A small contrastive image-text model, trained from scratch: text encoder width 128.
Rows from block 8 of the image encoder of a small contrastive image-text model, named by matrix and row number. Rows with one number within an expert belong to one neuron, the router's apart. Each number is 128 + 24 x the weight over its row's rms, rounded and kept within 0 to 255. All counts start at 0. Numbers have three digits each.
Before each expert's rows are labels from the 100 images, of 14976, where the router gives the expert most weight on average: "strongest on" is what is common among them. Only what is clearly more common there than usual is listed. The data: regions of photos with short descriptions (Visual Genome). In brackets: how many of the 100.
# router: router (encoder.blocks.8.mlp.router.weight, 8x192, trained with AdamW), inputs 96-191
# up: expert up (encoder.blocks.8.mlp.up, 8x96x192), inputs 96-191
# down: expert down (encoder.blocks.8.mlp.down, 8x192x96, transposed), outputs 96-191

# expert 3
strongest on: text has "sky" (55); text has "blue" (43)
router.3:103127129135133152086120132149143131100107126113122115161140126140125134107099119107158121114118131168150115079096113134137150098181135137160108121127115134111124150136144123152090089149178166152147119084117176140112113110120139099160115145103132092166145080157130128143163132122182146117
up.0:107130085107159094137115158136113095137091113106148129172127145109136101160147137118124122113125152125088097111109119111151162126139099142131151122144182081121132166111118107126162127149119129142138054127118121143172117162117076110132175123140114129122148105140112125125138160076150103127
down.0:100090128117151099155150139128147151120132117121126097130163139110143110161099136140134117128068096135154107157112133121154162128103124161129152114098147122155150098154107149137106117141128143119071085131127140122115153131112104111109093122136146131100122129159138124156146157143130111112
up.1:139139088102162115111111126089114161127126061153083121113137145108067109115100089178101128113122095129122157119132135162105143130164150126168121138140153136115100172134119151118126131106106117178096111140124125111064132086134127112096185149134159122123143132150120127119161178094137129143
down.1:112167101114137150161110126096111140105132089134123181164125127144099126154119130141132130108132135108100171135149155204141125168155121141158137180169166147109071162148151148123128151060161145123132125122074114150120122071129130090109163165118122125104086129118121115137118150088113147120
up.2:140090129126134099134130137117107125106126130156134101142154101115147132114167101130153142155104126114127147114112139151117114145139140117132171122116160105129069089150137087147118176151151121114108167142152087169152092141111122079104125141134153105168113173174139128201186113112095163136
down.2:104130096111131148107147083111159138149151141106163121187139167151134123114142123126135104103096123121128093166121119163147137155100144113127124147158100167109156129100137136125130154161108111131082122106128056096147113156105126060124108099137162114166124125139136141142156120132130192137
up.3:101116120090129139112170105155134117139140140149145139108130153154085154191140094120129132155131141125126122079138143103135142109118113132099131114148112144118145126116136154166117108099159106118112132100135138123083157076133097117179138131109124115119141092139153173115092145115140078180
down.3:157105164145142116139137147133134172137164124104138112117111131107099068164162118143154125121144174142178097147123135177134137081086094096133074121124123106131158129114131143119110119069142123166108144127104151154122136154150126159121131115107125133117105144156146159119088130105128148092
up.4:158115113154129144149107170081154113096103128108073139131174108106124138174101122105124124121122112115110139103148088129131130132110121146125126114164111158138147130133140120126159119117116127116148104113138146134121163126103134123099139152130105138166158122166133105072066166095152107131
down.4:168155113137083122141086138117111118119114147127054123097121121135166149123120106124125130107105146111103155120119109156127136160126119117139141130139138143096142098142117095147131114093131117087139146152109124106158132147133178127128147138118140083140142107145080119125198093130176150155
up.5:106140138125139130130087071116116133152115124110169146142153119117126132111143107084094121136135162122132137097176125150133152113120107128137163115146102116133114168147125132127112105133128114114178142077144117115108124119094107150144074162136146144133155122082129134117135136167162139133
down.5:113123102090100116104084140152184098140097143121145130143149137158118078152149160131150117128127112113166124160098119134094119154128154156144142096151139139115131125162081108144137164164156109149131116118115167127129117115107113097137152123121160082135141132147134136133113129120153134104
up.6:142076076108122099131125113106116117155163127148114136118177094139153138104162125134117150142141204080120116125130121153141121165185149096121122087117134122130159104085171087162112161128091134111146112140126158131166131145106165155125120120115097096116143136135132070147116166118101134170
down.6:126127161104154097131147099112151089113125114117130126114127124131088149135125102115089172131146148066139130147134151120143135150099133088107086182114103104081088104105100123154124114153118107132121153133101110131127117183093141135106117139147115138130141132151102099093117146153121092134
up.7:111126100114136135147115138097097086151105096127120177101178098116112108173088166104139156153125135079133163097124130137134148117125138103119124099118114112091118168139131166140106127159131160131119122136086147132132149122121073116113132101092152093184124199135080072113170100116118129142
down.7:146122131125149165156166110133134139155110078115143132149120056154120153111099161105132164134144094102125126133145156126139119145158071075099139155181132142134093146123175170110086107171094126136113129111126127120150134123115116118126149152117148124150091138128147133109143129116118137168
up.8:138135089091151109110092119152143124134114126105139121118091123108109094180161133144129113204135118141070085107175115135093115158105114139149139123104154083107178153111076124118173105093139150153110162140096156132107120092128120147101137119127137085115113156155117130100125127089118144142
down.8:126115155125158100146149120151110133105147061172130105133119120095104147150155166104163139103199121118105136127137168144169126121120164119139149134140132135127143155108110143144115128082108089136127188100136162114111155146178126120106133115159119134148119094184115162104132153098120116075
up.9:153075146137150129104147156091112147111127158161166092132152127090160162130194103090133132121136158114184128135101176097148110136120147162108153164091075102177148128149091155117141136128107131134147073143111080122121119161127127094138146125119124146087165100114170128135146133146133118126
down.9:141130125093116117113161154118116142106147146147128109124129142070154142107193147105153116106138109164152102113124163132143117153115152129132118158136124151140113103118117130108105130110120146085112121099109101140133108125152189124112109129158112154116111100109111097121159081131107150145
up.10:155149171174109161137113139111114171127119102082102094117105121115129155098136106153145140087152095139121141088122124093115095143123112145146099139114119147107096117135149094088168100135140103126139165112149115127096098145120073181135134171136134147109095117153157125135143131101112132096
down.10:155107168159119134133161159090121162097139150155152127103150129097159134130138099160093095130127117121119129096116117138100136110129138117114115151121140120092140106128095109114099135115147178142116150119139134130157103123111101105138138096159114156134163104121125104160122139125122114112
up.11:099153106118125116139137124099106140115146127156115140130119130083116148099117089134149138184122116116140161108176136125139070149124061096090168137123162166119133117108135180118156125103131143170148133177146144160180151117086166170153110093175102139132144112129128109116124162164140140129
down.11:090116156105136169117121139120151122136171172119116156139104138101123125130115184136098137136130115057134151114131107141124133109138135154105139143127075117123116061076105151145140129124100160114136113116138124119145128112107111146101141119177118095123099119123140123108099126128133124142
up.12:177126141153123158101125148090155142141139090165152115117097143146107097121147134118107130149158106124154124174138135115107139122089107100159113165107090065138139080171160093119147150109145119106161155100102133164085175084123116139143114090105132093147121079117135096119125121118142125118
down.12:166104132129160072139082172115133126143117081111128123146112104092137146141133118162125132159135129121182121125150130135183135128124092157102192109130116116129132128136108149108133156087141103157137133152114103089123113146110148111111129126143146127153134121142140121174133138078101151163
up.13:139113121116082131139116133109157127127184130133177128144117076148117148130084153121168147121116090109114095122135147142145123097157117161126119137111137156093153117124149119151107121109144112105096125118139104111128184119115093150173133142152156150147122129106141111078140165168132105117
down.13:104134105123123115071122119095109116160112180147110124086114113136107131142118115110077163191118135114152129139127167086157106141098126117153165148110139137106138110102173106099134120159104123132116160109139115152104115122153092186115097117081138111065134072134099098162099095151131165116
up.14:091109143108156091131124087144116168119109149161134107138123115089150152119141135136158161138136131106156108113130151109122146127118130170154086137167173141080128115121105081127131123155177103130119148140135121115189122142108109112131125129110149107140137181148096116113113116139144158114
down.14:159126096129131131123115150102136131077152139090187130114113097112119123097138155137065120164121121106130167113114122111114105121161140158131145122121111150140135132103152120121097111148098109099108129117150120134185117147092099125124115166143138160182131117130129104089150123120130108105
up.15:120135120122140146204163150111134150105140136119146126110148157117133166092089089134120119140115144099155128121115083134129154135143157148136145154135119121123137129117124167156125125153126155159112090120077132125136123131097119144107152100092138139101129142104146127090180122119108092132
down.15:133100117133152149117174109143140149137124168110099124159150135134155142117074126121152129129165141085107156139179129136130130127116114110097094135119108085073142090158155060080147132125145116134108162112142129110090162091132122113121161152117125127140137142113092081101131118141099124130

# expert 5
strongest on: text has "blue" (46)
router.5:100109117130154152108137119095132196125102117113124137164097129143116116120156120092121156129184120142122117107109117157164101140110111100144155139165138130158089094116156151101098091142104161134138126140167174140136129147114146103103122146175146153110112095171149143106125102127076115162
up.0:117128139122128092134134112108143141163144123162120114073102184137151150107127130130139172121136120141099108120120138122102133145148153113170153141105139174144082143114106136110129130131140144102156146107171079138120138093124106110128124175120139167142144082127121062154088091112151115113
down.0:090142130117117124164101079131108198138151108117159127141123181136127127138134104147151069114133129124145112115161138135163120105153147130091121117131170107156107123121130141117161162087132096115088117091116132092156102067140139143131124108131083113112126118151118100150127092152081140114
up.1:123112151074122128132168097139156105144102091124124141102145091112126138102101123099123138114124133159059132106095136113101098085114153126147147111149183144103148175114147110121111107132126151093145173098156133138150175116158131119118141094131117136122121103107114086116136130136100125107
down.1:099129108154144096165140090153139168122079122116171130050134143096152117132137163119128153188093180140131100140108146120117123129095135158124146131115149157099119139129149122105130135115088145158122129107099102113130145130163128149113102119116137138121130136121096099118108121133185112170
up.2:157129123126132127128097141154138116144150099143098109103153132088147116085149128153172112119114131078088139119120101138138138107093154179108121092081092155154154094142083114113127107167109133096125132117181109102140125083107177114155090143149133142123157127148119093095175109114137082132
down.2:134110118136103140138177112171095106116113143139125080141128150123169175133158141150147136112160152176131159113156104086121103117092158126153113111129127096158180126161122149149112123126144133167100097109193131148116111162130131155146120139136135145116097165154136145107075146103127122120
up.3:130167132089146159111104074154127099148104142152119152151101105103113126099144087093107140173118084099127148146106141125125129165138150100132136142142145128129158121142101109137102132117121190091136133123163095114147115113093167121167132134158110118109128094109113107138141137102105104094
down.3:134131087118179138112111133144170133117138114142146139172133135117174139097103099111118184143143115113122113118153168125154098086150091110113110118090097121102146113099100135134141119096152102126170141126101118135155142129154133131118125132119151105112134139109100171099179084149125122109
up.4:149140173110123105132143146143090094157138081135125144158150096126174156075134086141118147146147128150124141152182135080165120136128156131151182165146121119089162160155126134110150133139114118110118108111110169082103086126156148162132090144142112115120124089100131147153132150152120132096
down.4:084118099147137108121113141171143090114084125135101134156127110155161145106099131134135114116142134157169165120099130099118119094149127168156112117054112113124159121089147123073145110092142097121145144126099115111137099149153136105143125121112091177179123123168117165128150117127154123104
up.5:120136091121153130139098145121124094130149112126190079148100127136140098152087103129104114102107137146132095165115100085162155130113111152086117105176080123112177141145123138139097123135123118157070104073102150151152124124165109136081179106143097131129158136146119145107131117143170140123
down.5:192088110126152087117105130119128149150154171147131104090148135170124087138196158136121160118156151167139137091180107105128120099068118110153151117082126174127150114117117115142159111140167099137113137121080099139093149131139123152114127189122099093146097122143135139091091137140113137136
up.6:122149086108140106126127125119163112154149141139139154140147140119087107156108133117136134123166097133123154114145123145113126130074154151173147121134141169097153139102090097126131085097142097120099111105097122119153126167118092131124192076165137112122102120133139102130136145158103152161
down.6:142141108117144076128127148130124151138122173119134080142158110083108108151147156139131103115139109100122161097096123124151154135125162109131129129127142145117135140108094141120115130099134095120133119144097132113134134154151099160091119158153137128129150080131115117127149146155172110162
up.7:072171152096122180128135065122166115152163157065139160183097128078094123129121094148117158088141124101111133098114126089110126159164167151123104113109115130114137142142175098121172163132116145135134106151121115145152141085156121159119126103125128128098115115113125146104143142152134102155
down.7:132101124098074095145150138148134148142131144157212121174125126138118092142142140113120116122113163105150150139135102112120103139136117147127141158155131129097122139135106120112164142089129105128177123132120136136144108063106138106109072145146121166093133154092171178157104175134116131131
up.8:145113159111129125125142116100138153100147114102127105135162128124085098103117105115158098158133145119161151050089121128133127132152181116186129118169140180134134142131137102106113152133107119130105141096119132130108166124145105135112183145125141095123103139155136146084132157128155118123
down.8:102136099178128151120189146135143136129113109123159123126124136154119116131090141139147157086106137103152117150140119138173120153123114135130129143146132160120107148097110121097107114116115157162160097144094101138114152078136146140139146176145162134130124114127099121132186128144144076146
up.9:104135140084125124116112146111166148103115123135143115156106106100126138135114113139138124132116120129173128133131158120083131165118186115139155123144138154099099153155150092092127189134168115127106148110114144124134163110137110127159117101123115133123136159161094120123146082134150141165
down.9:144127113114100117165140139128120132106160130123139131092144137111166116110174145109138133186154187132180101088140152170096123119112112182160111181197130111086121072118148146128115162117117154131097135136083154150139141110137148137146123154139138130132113145116139096127128141155157136141
up.10:139100121122143077144148099145163178177147124149184143127124115112152124148127104145147133126183127126042132103157117119117144147131150103101123106144129126106147137102133141144111118148112163109124123126154161166153102113159098138097132097177138138156100105129156129124126128152151134121
down.10:090133127139143151107121105176134116148114083105142132141142103185166103091114152114114125168140122112088157138170152170122141111154142149097135095161128116150107141136158146130124118154135135134123115094143142143117134121110135098135134094142158162128094098192105175103151126134115118126
up.11:136123117128102121138094136117109112092103111134137154177102128118145122134165103111040129153160156067139165123133083141133126126122128113155114139166133178117113121084163104166125140072101129093125160160134122171113118097148125158126154157137106150103133112131186101156132118107134140127
down.11:124148147090168161142135101111132110123093143125134159178076128144113145143082160121134123159133141129121106089156158150118128147120092082125100153169087132110095156100148131123154082096126117170134132113111121133112160112117129189157162155119194118094123127163112148101138139120132108144
up.12:145169100115188120087093116114146092081134112145120107092105138133161129156125151128097111133127133148115085140096121123112111111106120105095155124104120161089131150132134177129136129143119110107143130131136120139137156160140161120124113137172118131161112118100121120145147104123122122104
down.12:143114145121131129081176120115104138089088096119150140174107122104149130145136125136112156145137173172150125150135110113145151112084121121129159131091103115122092166116162130125129166077157130126151145097130110077149160119081135101124124167159140150132104080141132147187129106155120119110
up.13:146102103107126133112137151175162093178144141154148130126150121135134138125151133123134168143155144111108171144144103118096100124115135138141142167132105090126109113093125155096157128090148159066116118165127118159108143132077086146181128143098117132101091076094165149080116145108143106148
down.13:152167120093140142126154163090159080111100134127125175150095134107116105115094091092077107115117151105129133122116126151146144121144146171170159158123109131106144114106095134116161149121101118087115139100175157088165125093094150101174110130160146132113164114134105128186157117147098105108
up.14:153087104120149113181122122119079116086157137132139110158164105115154103130079122143086155116069124096130113122162114128115095103117117135145133148139137178129161107111169125140114129147150103122112125121112142133128120112122171104125127140111182145168158159085134101101120184101155152139
down.14:152120137157109122161122119085155108152110106092129131138121123111132124198132137115099119117120126154143093119099095134174183115114128113120137136145126137160092134149134156107119112132121124109106157093110133164117101103115090105130130164159157130113174141107143144155150099116132098086
up.15:142052089133077124135081134102131154149131147125106116113127124102148104091139147092149133151144097084118144162154148128090092122161156170120149112145130142099108157144117128143055156164128170144123124109150109096132151115125120114096144129123101131120114145111125152170173089127103178153
down.15:109161126107142163144104108121131105109138140097065178141141134135105154118167110100135122125111123096113146095127148129147143131120149148129110159122143107128106082136128105110182179151107088198157107098116135155122131097149110119152136160150106158144113132134116133088101138141124108118

# expert 7
strongest on: text has "man" (35); text has "hair" (31)
router.7:112109116125096162095146130202105143107095116122144095159105123132149163151134156151102161157152144131145123123104131105178123120090127121160171147114118125143141124096113129112145084108111115127143143169164124153132169132165127114117094159132163130125142103149119146102097139087117114142
up.0:140154138126138106142113133164123125122175135109146153121125133145164123114142143113100115126101119109156157096074137142170149125111140147129107106078155098125136114125110105176179122111147091118124120125096140109161143110160116150133109177162143106116119077132135136087096100115117141124
down.0:092172125102155119156107134099111166111158117129168171173165154109140123126111123152168100101090097124137123134130139177136103118143109131088103107169138126124141139130144132143135170122162098152143114150102136087121107140098149160128135122107141092136112151100119139121092096123123100144
up.1:115087124129162184145120096153095115145127118183187146149144112084140170121149141168128094128131141121094179133087171122105131121134108161105180113112127134104130162143088118100123145075156126115084114107150095109111129118139145130114100126167151148079118181134146080121114120136112129131
down.1:094138154106136157125105111138149124143145165172091120109132124149116141174138140134099142055160111108141181158122130117127148158137160152169116102169095118133131129161077094118088093126139111102102096122122139112117137117123114108136113116160135180081088103152113082139104120102124119110
up.2:143112113136120095118077135103144093149128086098134099154129073105092142119164123135130105159128141151135156165097138092148120152143122121120162107139123164089117124116119166136082148094134130079102148126164141110098115159149089152154103092121149083116144116156109146100117109151198120124
down.2:119127123122198098108152108115149105133150151184163140127121134104138135133116187147138133141098166103092124126108124147164153147136120136097079145112151154129146078140138152113157140153122167141123113100120142145133142084150118137097101132165112140140107086111132112098164108143157134117
up.3:104155156146105151136095112091147121090136090099109127089088079152138134142136084084084113085164163150151087187147105153177150124128104109112113110138171131119089092136172131148150159155137091109129104088135126110119133171153106123145136129131120129128134126112125129132148128120130117112
down.3:123162094132096162150157123157173163090099111126095131126064107095087108147121101121143089140131168091098159106114097161128118121121084157104137080106116130092115161169136155100134111121113108172102093151130125168088151136155181124104134121137144115100089097118129132146152165144159113133
up.4:118162128131110153145120124144121169126152059103151138098127148135094130153084078133121134151104146159144150126135105126167120078105095120125130121096118143167133158138124170103141144146159120119087155163106123156102113077174153139160089113064142086172120177144137142127119086106142116126
down.4:106124142159101145103149154138088120128116139153119115094171095138165106130159132106160140138138094178086184112114110144131131104121091158094123107085169106131128117114121187141102108140096115147120125167113160107099118103148146118153134132110136104148148110165097134126139148148135135087
up.5:145115120114119132163075152163111126114133177134121143150113131134121128123138100111063123176109175159108121144105123153129158085145141102111102114094157084100168124119131122153143115100102130129173096163078137112114146109153119113131140145108117114124130110145123163114142135158136112160
down.5:116136131107105130111121098139147135120134105160117086128131163110123130155120133127120080080101129138111120111143116054122121153154127156170139113101090101134157149101111126154162141095116142160128127157098141093148100165095143119157110099115122090130131145147122165147211122114119163109
up.6:139134135089138098096126131176083207154125104156167120114141125100121172120131123149108185151170142107102151142090108136125122131080121080134166123088117149116168135099108127163123127136105105084100138081137120125136156088146125145101130132121142172137096132136144125133129132120131092102
down.6:128117097116129194132129128135075112116092087150113112150121139103139089124132146146137153140108097097131122089120108142098114119171132091152128174144084159130125118126128117126134105143125117145123141135144103123159179130180141161129125151132119128131114135156108139138140128094096117119
up.7:101151145124108150176108102105097130121094113176086137111154103128144110124080128104107126158160133108068168144049162142102128121127130111118123119129140125139154161073108109122144146183128114102134158115083133095151163145131146107177170113102145151132146119126135155140122157123104141093
down.7:106117169109138097101136076148156145126162123132123106122143105137095141116081099134114089133152137166106145124088125092162120091103133126147121159121125122138128141131137108153136116162133161145145116157123161136129123128162134153147144147133090115134173171144134100100107152086119176146
up.8:123148076139124137104141130132140131162116091118167090127132092144094126184162107154148131115137111163077136135109141130158150126074112161146112148109147135105120152153091140097152093128117150143116115149134159120129084162098113115127118115105163133108114121146129103119165181129129108132
down.8:098159151152121169156119083139151138161153124159131162073113075160139105175104073095109112148119098183112148110127108128119105114106141119084151108093129117085127138130115121117142151107172138144134167082182152128147118142124149144124131148118135161177109130115183141124143138148094099119
up.9:118119147106145093144134118169157110114140109131136131118144131129143123102080107172102103126170102145146141106152164152126138133130159141134101141156107129075136182155103138121136118139156087126099172114152156168124112112127127165123117133081147140142094114134147108101104138130101150152
down.9:141150160142106122146140160153122124120115116113160079118164135082127154113153107136131132127109135135177155141138147110139169127119171159143147107154102207117113097119130129116112156123134128129076133125112132119106106098175145146110135156139130138159127098126106124126127109131134139139
up.10:146159153154119127153106175140116103099087125084073143101136131139130169129112138129122106136154124125155174092129144086103119102117138097121119139073144154141172138148146164105110135118161163103109122153143135108122154154145113119120115116146127120176088151148131105125134139050096108155
down.10:125141101138136149157142098080120129141110106141113113102134142112128111121189126100161131145114115146133110173098145115067136163154143131127125098152135138146163076147132165114123142170079137134134111159127098097099126181091118103123134164124059087139129168113139126112113136145081122168
up.11:148126098103114111146133151086144098155106131176115125129155157122077125125092139185118090189128119159150164113092130101115113158147108125141109130071151126161158157105116096101135113062107135150104110130129137142106124138135142089097142102133144104137153122116133119168165140105157142084
down.11:134114133120103145136122089130134134133131161083079157101096130202092178146141161150103133123162127197141120138115096150149094116160145118135126120116143118118168146093108153131129154119139121123134129148120134155128152133115142122120113175101105108122150116155147123184125128104163148137
up.12:165117126097084106153087129176172155142075144132110109139119148145113138126122125125090162088158142069176114088155149093128125104098156140167113154146114128080149120111109095152110101160173125137125137135110142117152150156141153111132083108125136106151092064135094148164102131121138140191
down.12:121077118110112163127102130133111117160115105150166111137136160108166166104093118126170141181100113104113097126102116089072105087132148124129149122100142165091138121104128123143153118138138120115118155103176072159133105110148190147100099156147126115171150136127109123135103106134138098092
up.13:143099119167100134122141147185085144123133115133169136118116117153133146079131099127135156102149145114121093154159132137103145162152117121097122125124112099113129146105113120093131124145112128110129137175154146136153117128164125130118130108097159129116145152106111131127058149195160182057
down.13:130142145124130109104138183115176162121129111138096152139118157130131111130119125169132097184145094136115147159149103162103125137151126136119127080121138117112108112119132085140122110157117139108086148137164123141115104109067092128153110077140132112101148113135193116107141132143172143140
up.14:117123132192075127137106074162152116155142110134152103106136116127091135123140097133152122146167151117153148120101101114099111112143139134169102150092080106118136112079086070127122115073099144109109148162131103109118169142122123134134074148123139101070141133136131145096147178118142150120
down.14:100187114111130145140146102138102170119175128113150094160110102125138125104127112141078125203081135144140137127120130060107115116150139108111132158088123137128138186132153145106116100126124118119143135163109115164138102091093154122127090171122131099101170118133110148130108160131104162144
up.15:108139107137176158172093084089105127113139127144144118138112133143156124124113097120126137132158143129116128119136133112165123104092108117141106135101085094145101098120111161131140118086128147137111163111126136113174138161147132117069151137123114127138149113153143107157104080128144124136
down.15:104108110132155109163098084108119160115184173165097163100086113151143137127166119096086129142135162152098118164132116139118124137087106119186123119116122131155118096119130119152126149117078124147080131135109138144116149086096162133133127153216115124066148146123135110124119108144146128119

# expert 6
strongest on: text has "broccoli" (28); text has "green" (28)
router.6:146089128158124140083173139116144088113108141144129112135114152146156118168088150146119129091142126135106108134139152107173125191109071152139123135130084146139102113096123151092131138142111089095134123122148126132124092124081124137148122079138165122119138101125096130115122088139155155165
up.0:151130108105108148114109154157088114155082148140168136108131139111129125123116084095094108117115164122130144157127124115090138125129067147156140114125150114134148101089152113118166124171119136132128110111140123121099090103130089136127137087129141110119162125120116119119149132118141148157
down.0:132131119137149137151114124123126113147107158120126118089081125158150114102139106119140135107112119123109138138146124151114168090124073171165124100128139083124174100102101084125088164109128090140126144116166148099099112183110157097182148137142131140148128126140137096117091122108115137148
up.1:137143130153176145144130124110184165136109103128129127138103137090096156085171145131106145115158099130117144087157145090141127100096134147097117106126103110116130135157145131138157129166144108115105114138092151129154126171122135136141134150121112166171157165107106096129120140171143154190
down.1:082144093162135132100134139154134120133094181127131104190124122162160134131125109096104104120151152110124111129164133115142132103117151109124132131100140155189130108139142122129171114108119159130110134150124127133118118160188129139136119136096138116093109164118159188102162146137123073107
up.2:152134125156113130106129142155078110140145167135163105111148159119158082134175106139112147102147140124107129158135161118145134150120130095110166136121109160081128133155171122164121147121101140125130157113111139087136101125154141128119095103109119145123123145107134139132126104142127108119
down.2:132116102112124173123110165125087122135142118111136134160142124141153140146125119112140113095153151085137144141140109116095146113128061117131136149180148126109125170147131126131160151115125099101181130088142124095149094154128141104187158142071093122159120133129118113115133092132133084102
up.3:175104117172127131145150133138090136098160105157154127132163139119160115155110083162128139134134168117135171143096136147107154152142137123118098147157130107113124115133104133123155135157116159137084132115128141129164106085116130114162124128100155091130098113149129102154168136116120130111
down.3:130143098130131119153108106100151129067140131105093101153093092111111145142134148128091136113097131134117169099124126183140139126131078144161133121121131115112090138135163145138157164107181178153131137118145099100174098157140140135138140113146143108118101150118118145123158100129152083091
up.4:158110101147123139117142110110129110178091143142124089147128124135131108102132101141134112111096114104139158146171127115126138137082118145154135142114119185158114151141125098091122169129081127095067089155138153120120162124113115122122140155154121129140099129113152118123140157151066093085
down.4:143096115121116110103115134116175129123116112112106127150092098101163155112111149130159109094114105109090115137124183122110125121126155117128138066135106143121118143113125152130104139099127095128160137160116163149133101143186072149139136132128109114166132122121124099149155118158100156151
up.5:171141101119130142109089163092117080111137148153106124138125145108111110175073150104162132120137126133166109119138120126132130143092138106143146149118120145086178130151120134135144177150115127104083159117119110158106106138104112116119138120141126096157133142081082129137154124076120109117
down.5:123153080155135102133119124094127109086115135095134148117152089153133089147108117136134141158162112127106150065170160154159127124132111139087097136133075142123148112097108135121173160116142147135098125137107128153143145097087126142114114130093147108147156174119143126144130140175097131137
up.6:071149147101134102154101130155130135136149124140148141130160134103101160113127175128101151138105130166140119125118078127106151127103126147144116102100100117111177217131138135132117152149125129136108086158135141148091105128096131106098089107141111093121156112121137110118106177124119117129
down.6:145146108140132104141088145122132149144149105089141110123196101137125158142108107143131140111148155100122139115152163110090142158134102110144142106131106138118133101128143136121118133168151114144116101153125084093148136120112137071117114159097126193142122141127143134135168158130128115103
up.7:145130144090154163121118101143134136132131113113148156097105165081150175144149135115132135106200126124145150080116102105104148101144132138117076149094165123128117123130127152116140165146155206131100116146146189119109129187099120113098149173131131117142118099141142110099119122129129142078
down.7:128096121072111107119134097137096138102105130131129146131136092110149078151145132099151102125097139127174144113167129150133153139164113134140089073118120164131129115180101137180105107141168111096097129124126161169156159159117113169096117116145115100147122145132148134101108167128120161099
up.8:146140119122121161119131068095129128156125103094122144106120102091113094153116116081077113156134105114136138161119168147147105148104105096140128146154128183162121152134143160158128109136093148086131097149122127111130151159139133107167107053125165091133153143127108131160171102197120139178
down.8:204141123128094168153111083125127114137106083144116145101104114110179110138133120092148103141114101110078097172137151106103168125126116125127120119187105156122115146138132102147140138112143138133106123106208173135143173159139141140138112059135152084156138118156110137167125131147099134097
up.9:138150095145131098131139137179129111117126134123161102136132145112126166169129117148133096111127092115105111057132148145103159135141119117124145097122135132103187127142106050134165139123144113110139131083125140148139146181156138152154094159113132089137155129115161128100157113110127154120
down.9:130153105096153143132091142144163093111105133156114124148104134124128093126161160144116140098128128152142087085091146119100139133157121144099168148117160138116118124157112102137124125101109130162153108137088121107155125140113173108120126146109154063119107115109144154129122094148151161118
up.10:150060134078121119148123131120139131108104146155096108121113196104153092161104102105150098131154101139110137114182127115128116100113120107140153145162120148116152117116111212166131118089103128137111150150096155135135133112143163140139089099131119131158123180123109122116096126082100124132
down.10:136170129174105110100115101112116117112131118131150141108142150119124140081137099128144124111094100138115160134120147164105119115111110142116131180093108208130146112150156155106136092140097150152153191153118108096135162152144154119123120124105143143151131109120135136135123130102123160103
up.11:100130104086145153146104124114142131150154070144117127135138120128104093151119124154141134079099108104131062138115139175120144143176102089141112126152098139163108102092144150152098143133119093142100111115121108134110195146149146142142147160142130143128150117150111104135101101100129116169
down.11:125115133127149104141164117153131095094145151084109175117082175102134104163127112135122113151152145126146122100098132166093123132121116154109143161127106141122146136139150123150138112107107150101114169109164085121155134148107131145166116110108119145122152159142134134146144163110138136122
up.12:154143186120138090118142156117142111127090067129154096167108109123111102113114098112110136134107118085113163115153142121147137106093197100153135079137094104123120163132114123125107134152132142176124127113101117094126128101157143168131091127176175091125119142108115084144153121140108094138
down.12:143122137150119153111116132105182125165129119155124131081129116127131178126122151107146113126113155169123096097173112104134155106165095127130117103142112135130127096121138101118110139150124129146154133089141108133161158105172141155069146105141125111126113125118128151165130087159113128091
up.13:113148122118113135072080153103144131167134138148183139141176131085117167113128143153116169090116141134156144134125157090129113098172151148127100125129124120109124147101136105128101130151153087114134163119144085116179101133098120142146128126133127109126130112132100102110149086125076190095
down.13:153124150133104132125104157117111093075148079108117122108108125132108161124153116102171140131130139115132135092150152149173148113126150100159157099127134121138130122091120060172092121070115164142127157112120154146124141145168176142141117140163096166130143092112112096123127123115144144103
up.14:126145109126095069137122113160127144119142115181119134158128166102104143100121085097147114122126145173127128117155127124140174126164122113138212102127096159095105164085120125150121125096166126064163121135139149147142108155141142142120132123140096094109107110088097156111149161120120113150
down.14:126144134081143110164142106115147106166125105126134126109155137076099097101130131151099071120093124095161169116124128135109083133144118111152138145148144117138121116140173121118160149124129174139138122174121086075116137112146141116116167162080118148128112141113136155126117153084095121112
up.15:149168131111091148157121107119189141168119148118066157105120148109133113168117133156129119124122135128141147082139098157111111116141103117190148104113153158129144183125177122141118107112100096128146094100163148103093090115134111150146128123131108131143137125157129117117149148171115164094
down.15:100136147119120127106160107132090145103135127136105149093142108142147125144172138149122128115180136176093122092094134170124100131159118149162107152167148104124128152109125122118093126162129121155128117142156133146173102092114091125121150104102100122142126139141066134108140154102142124122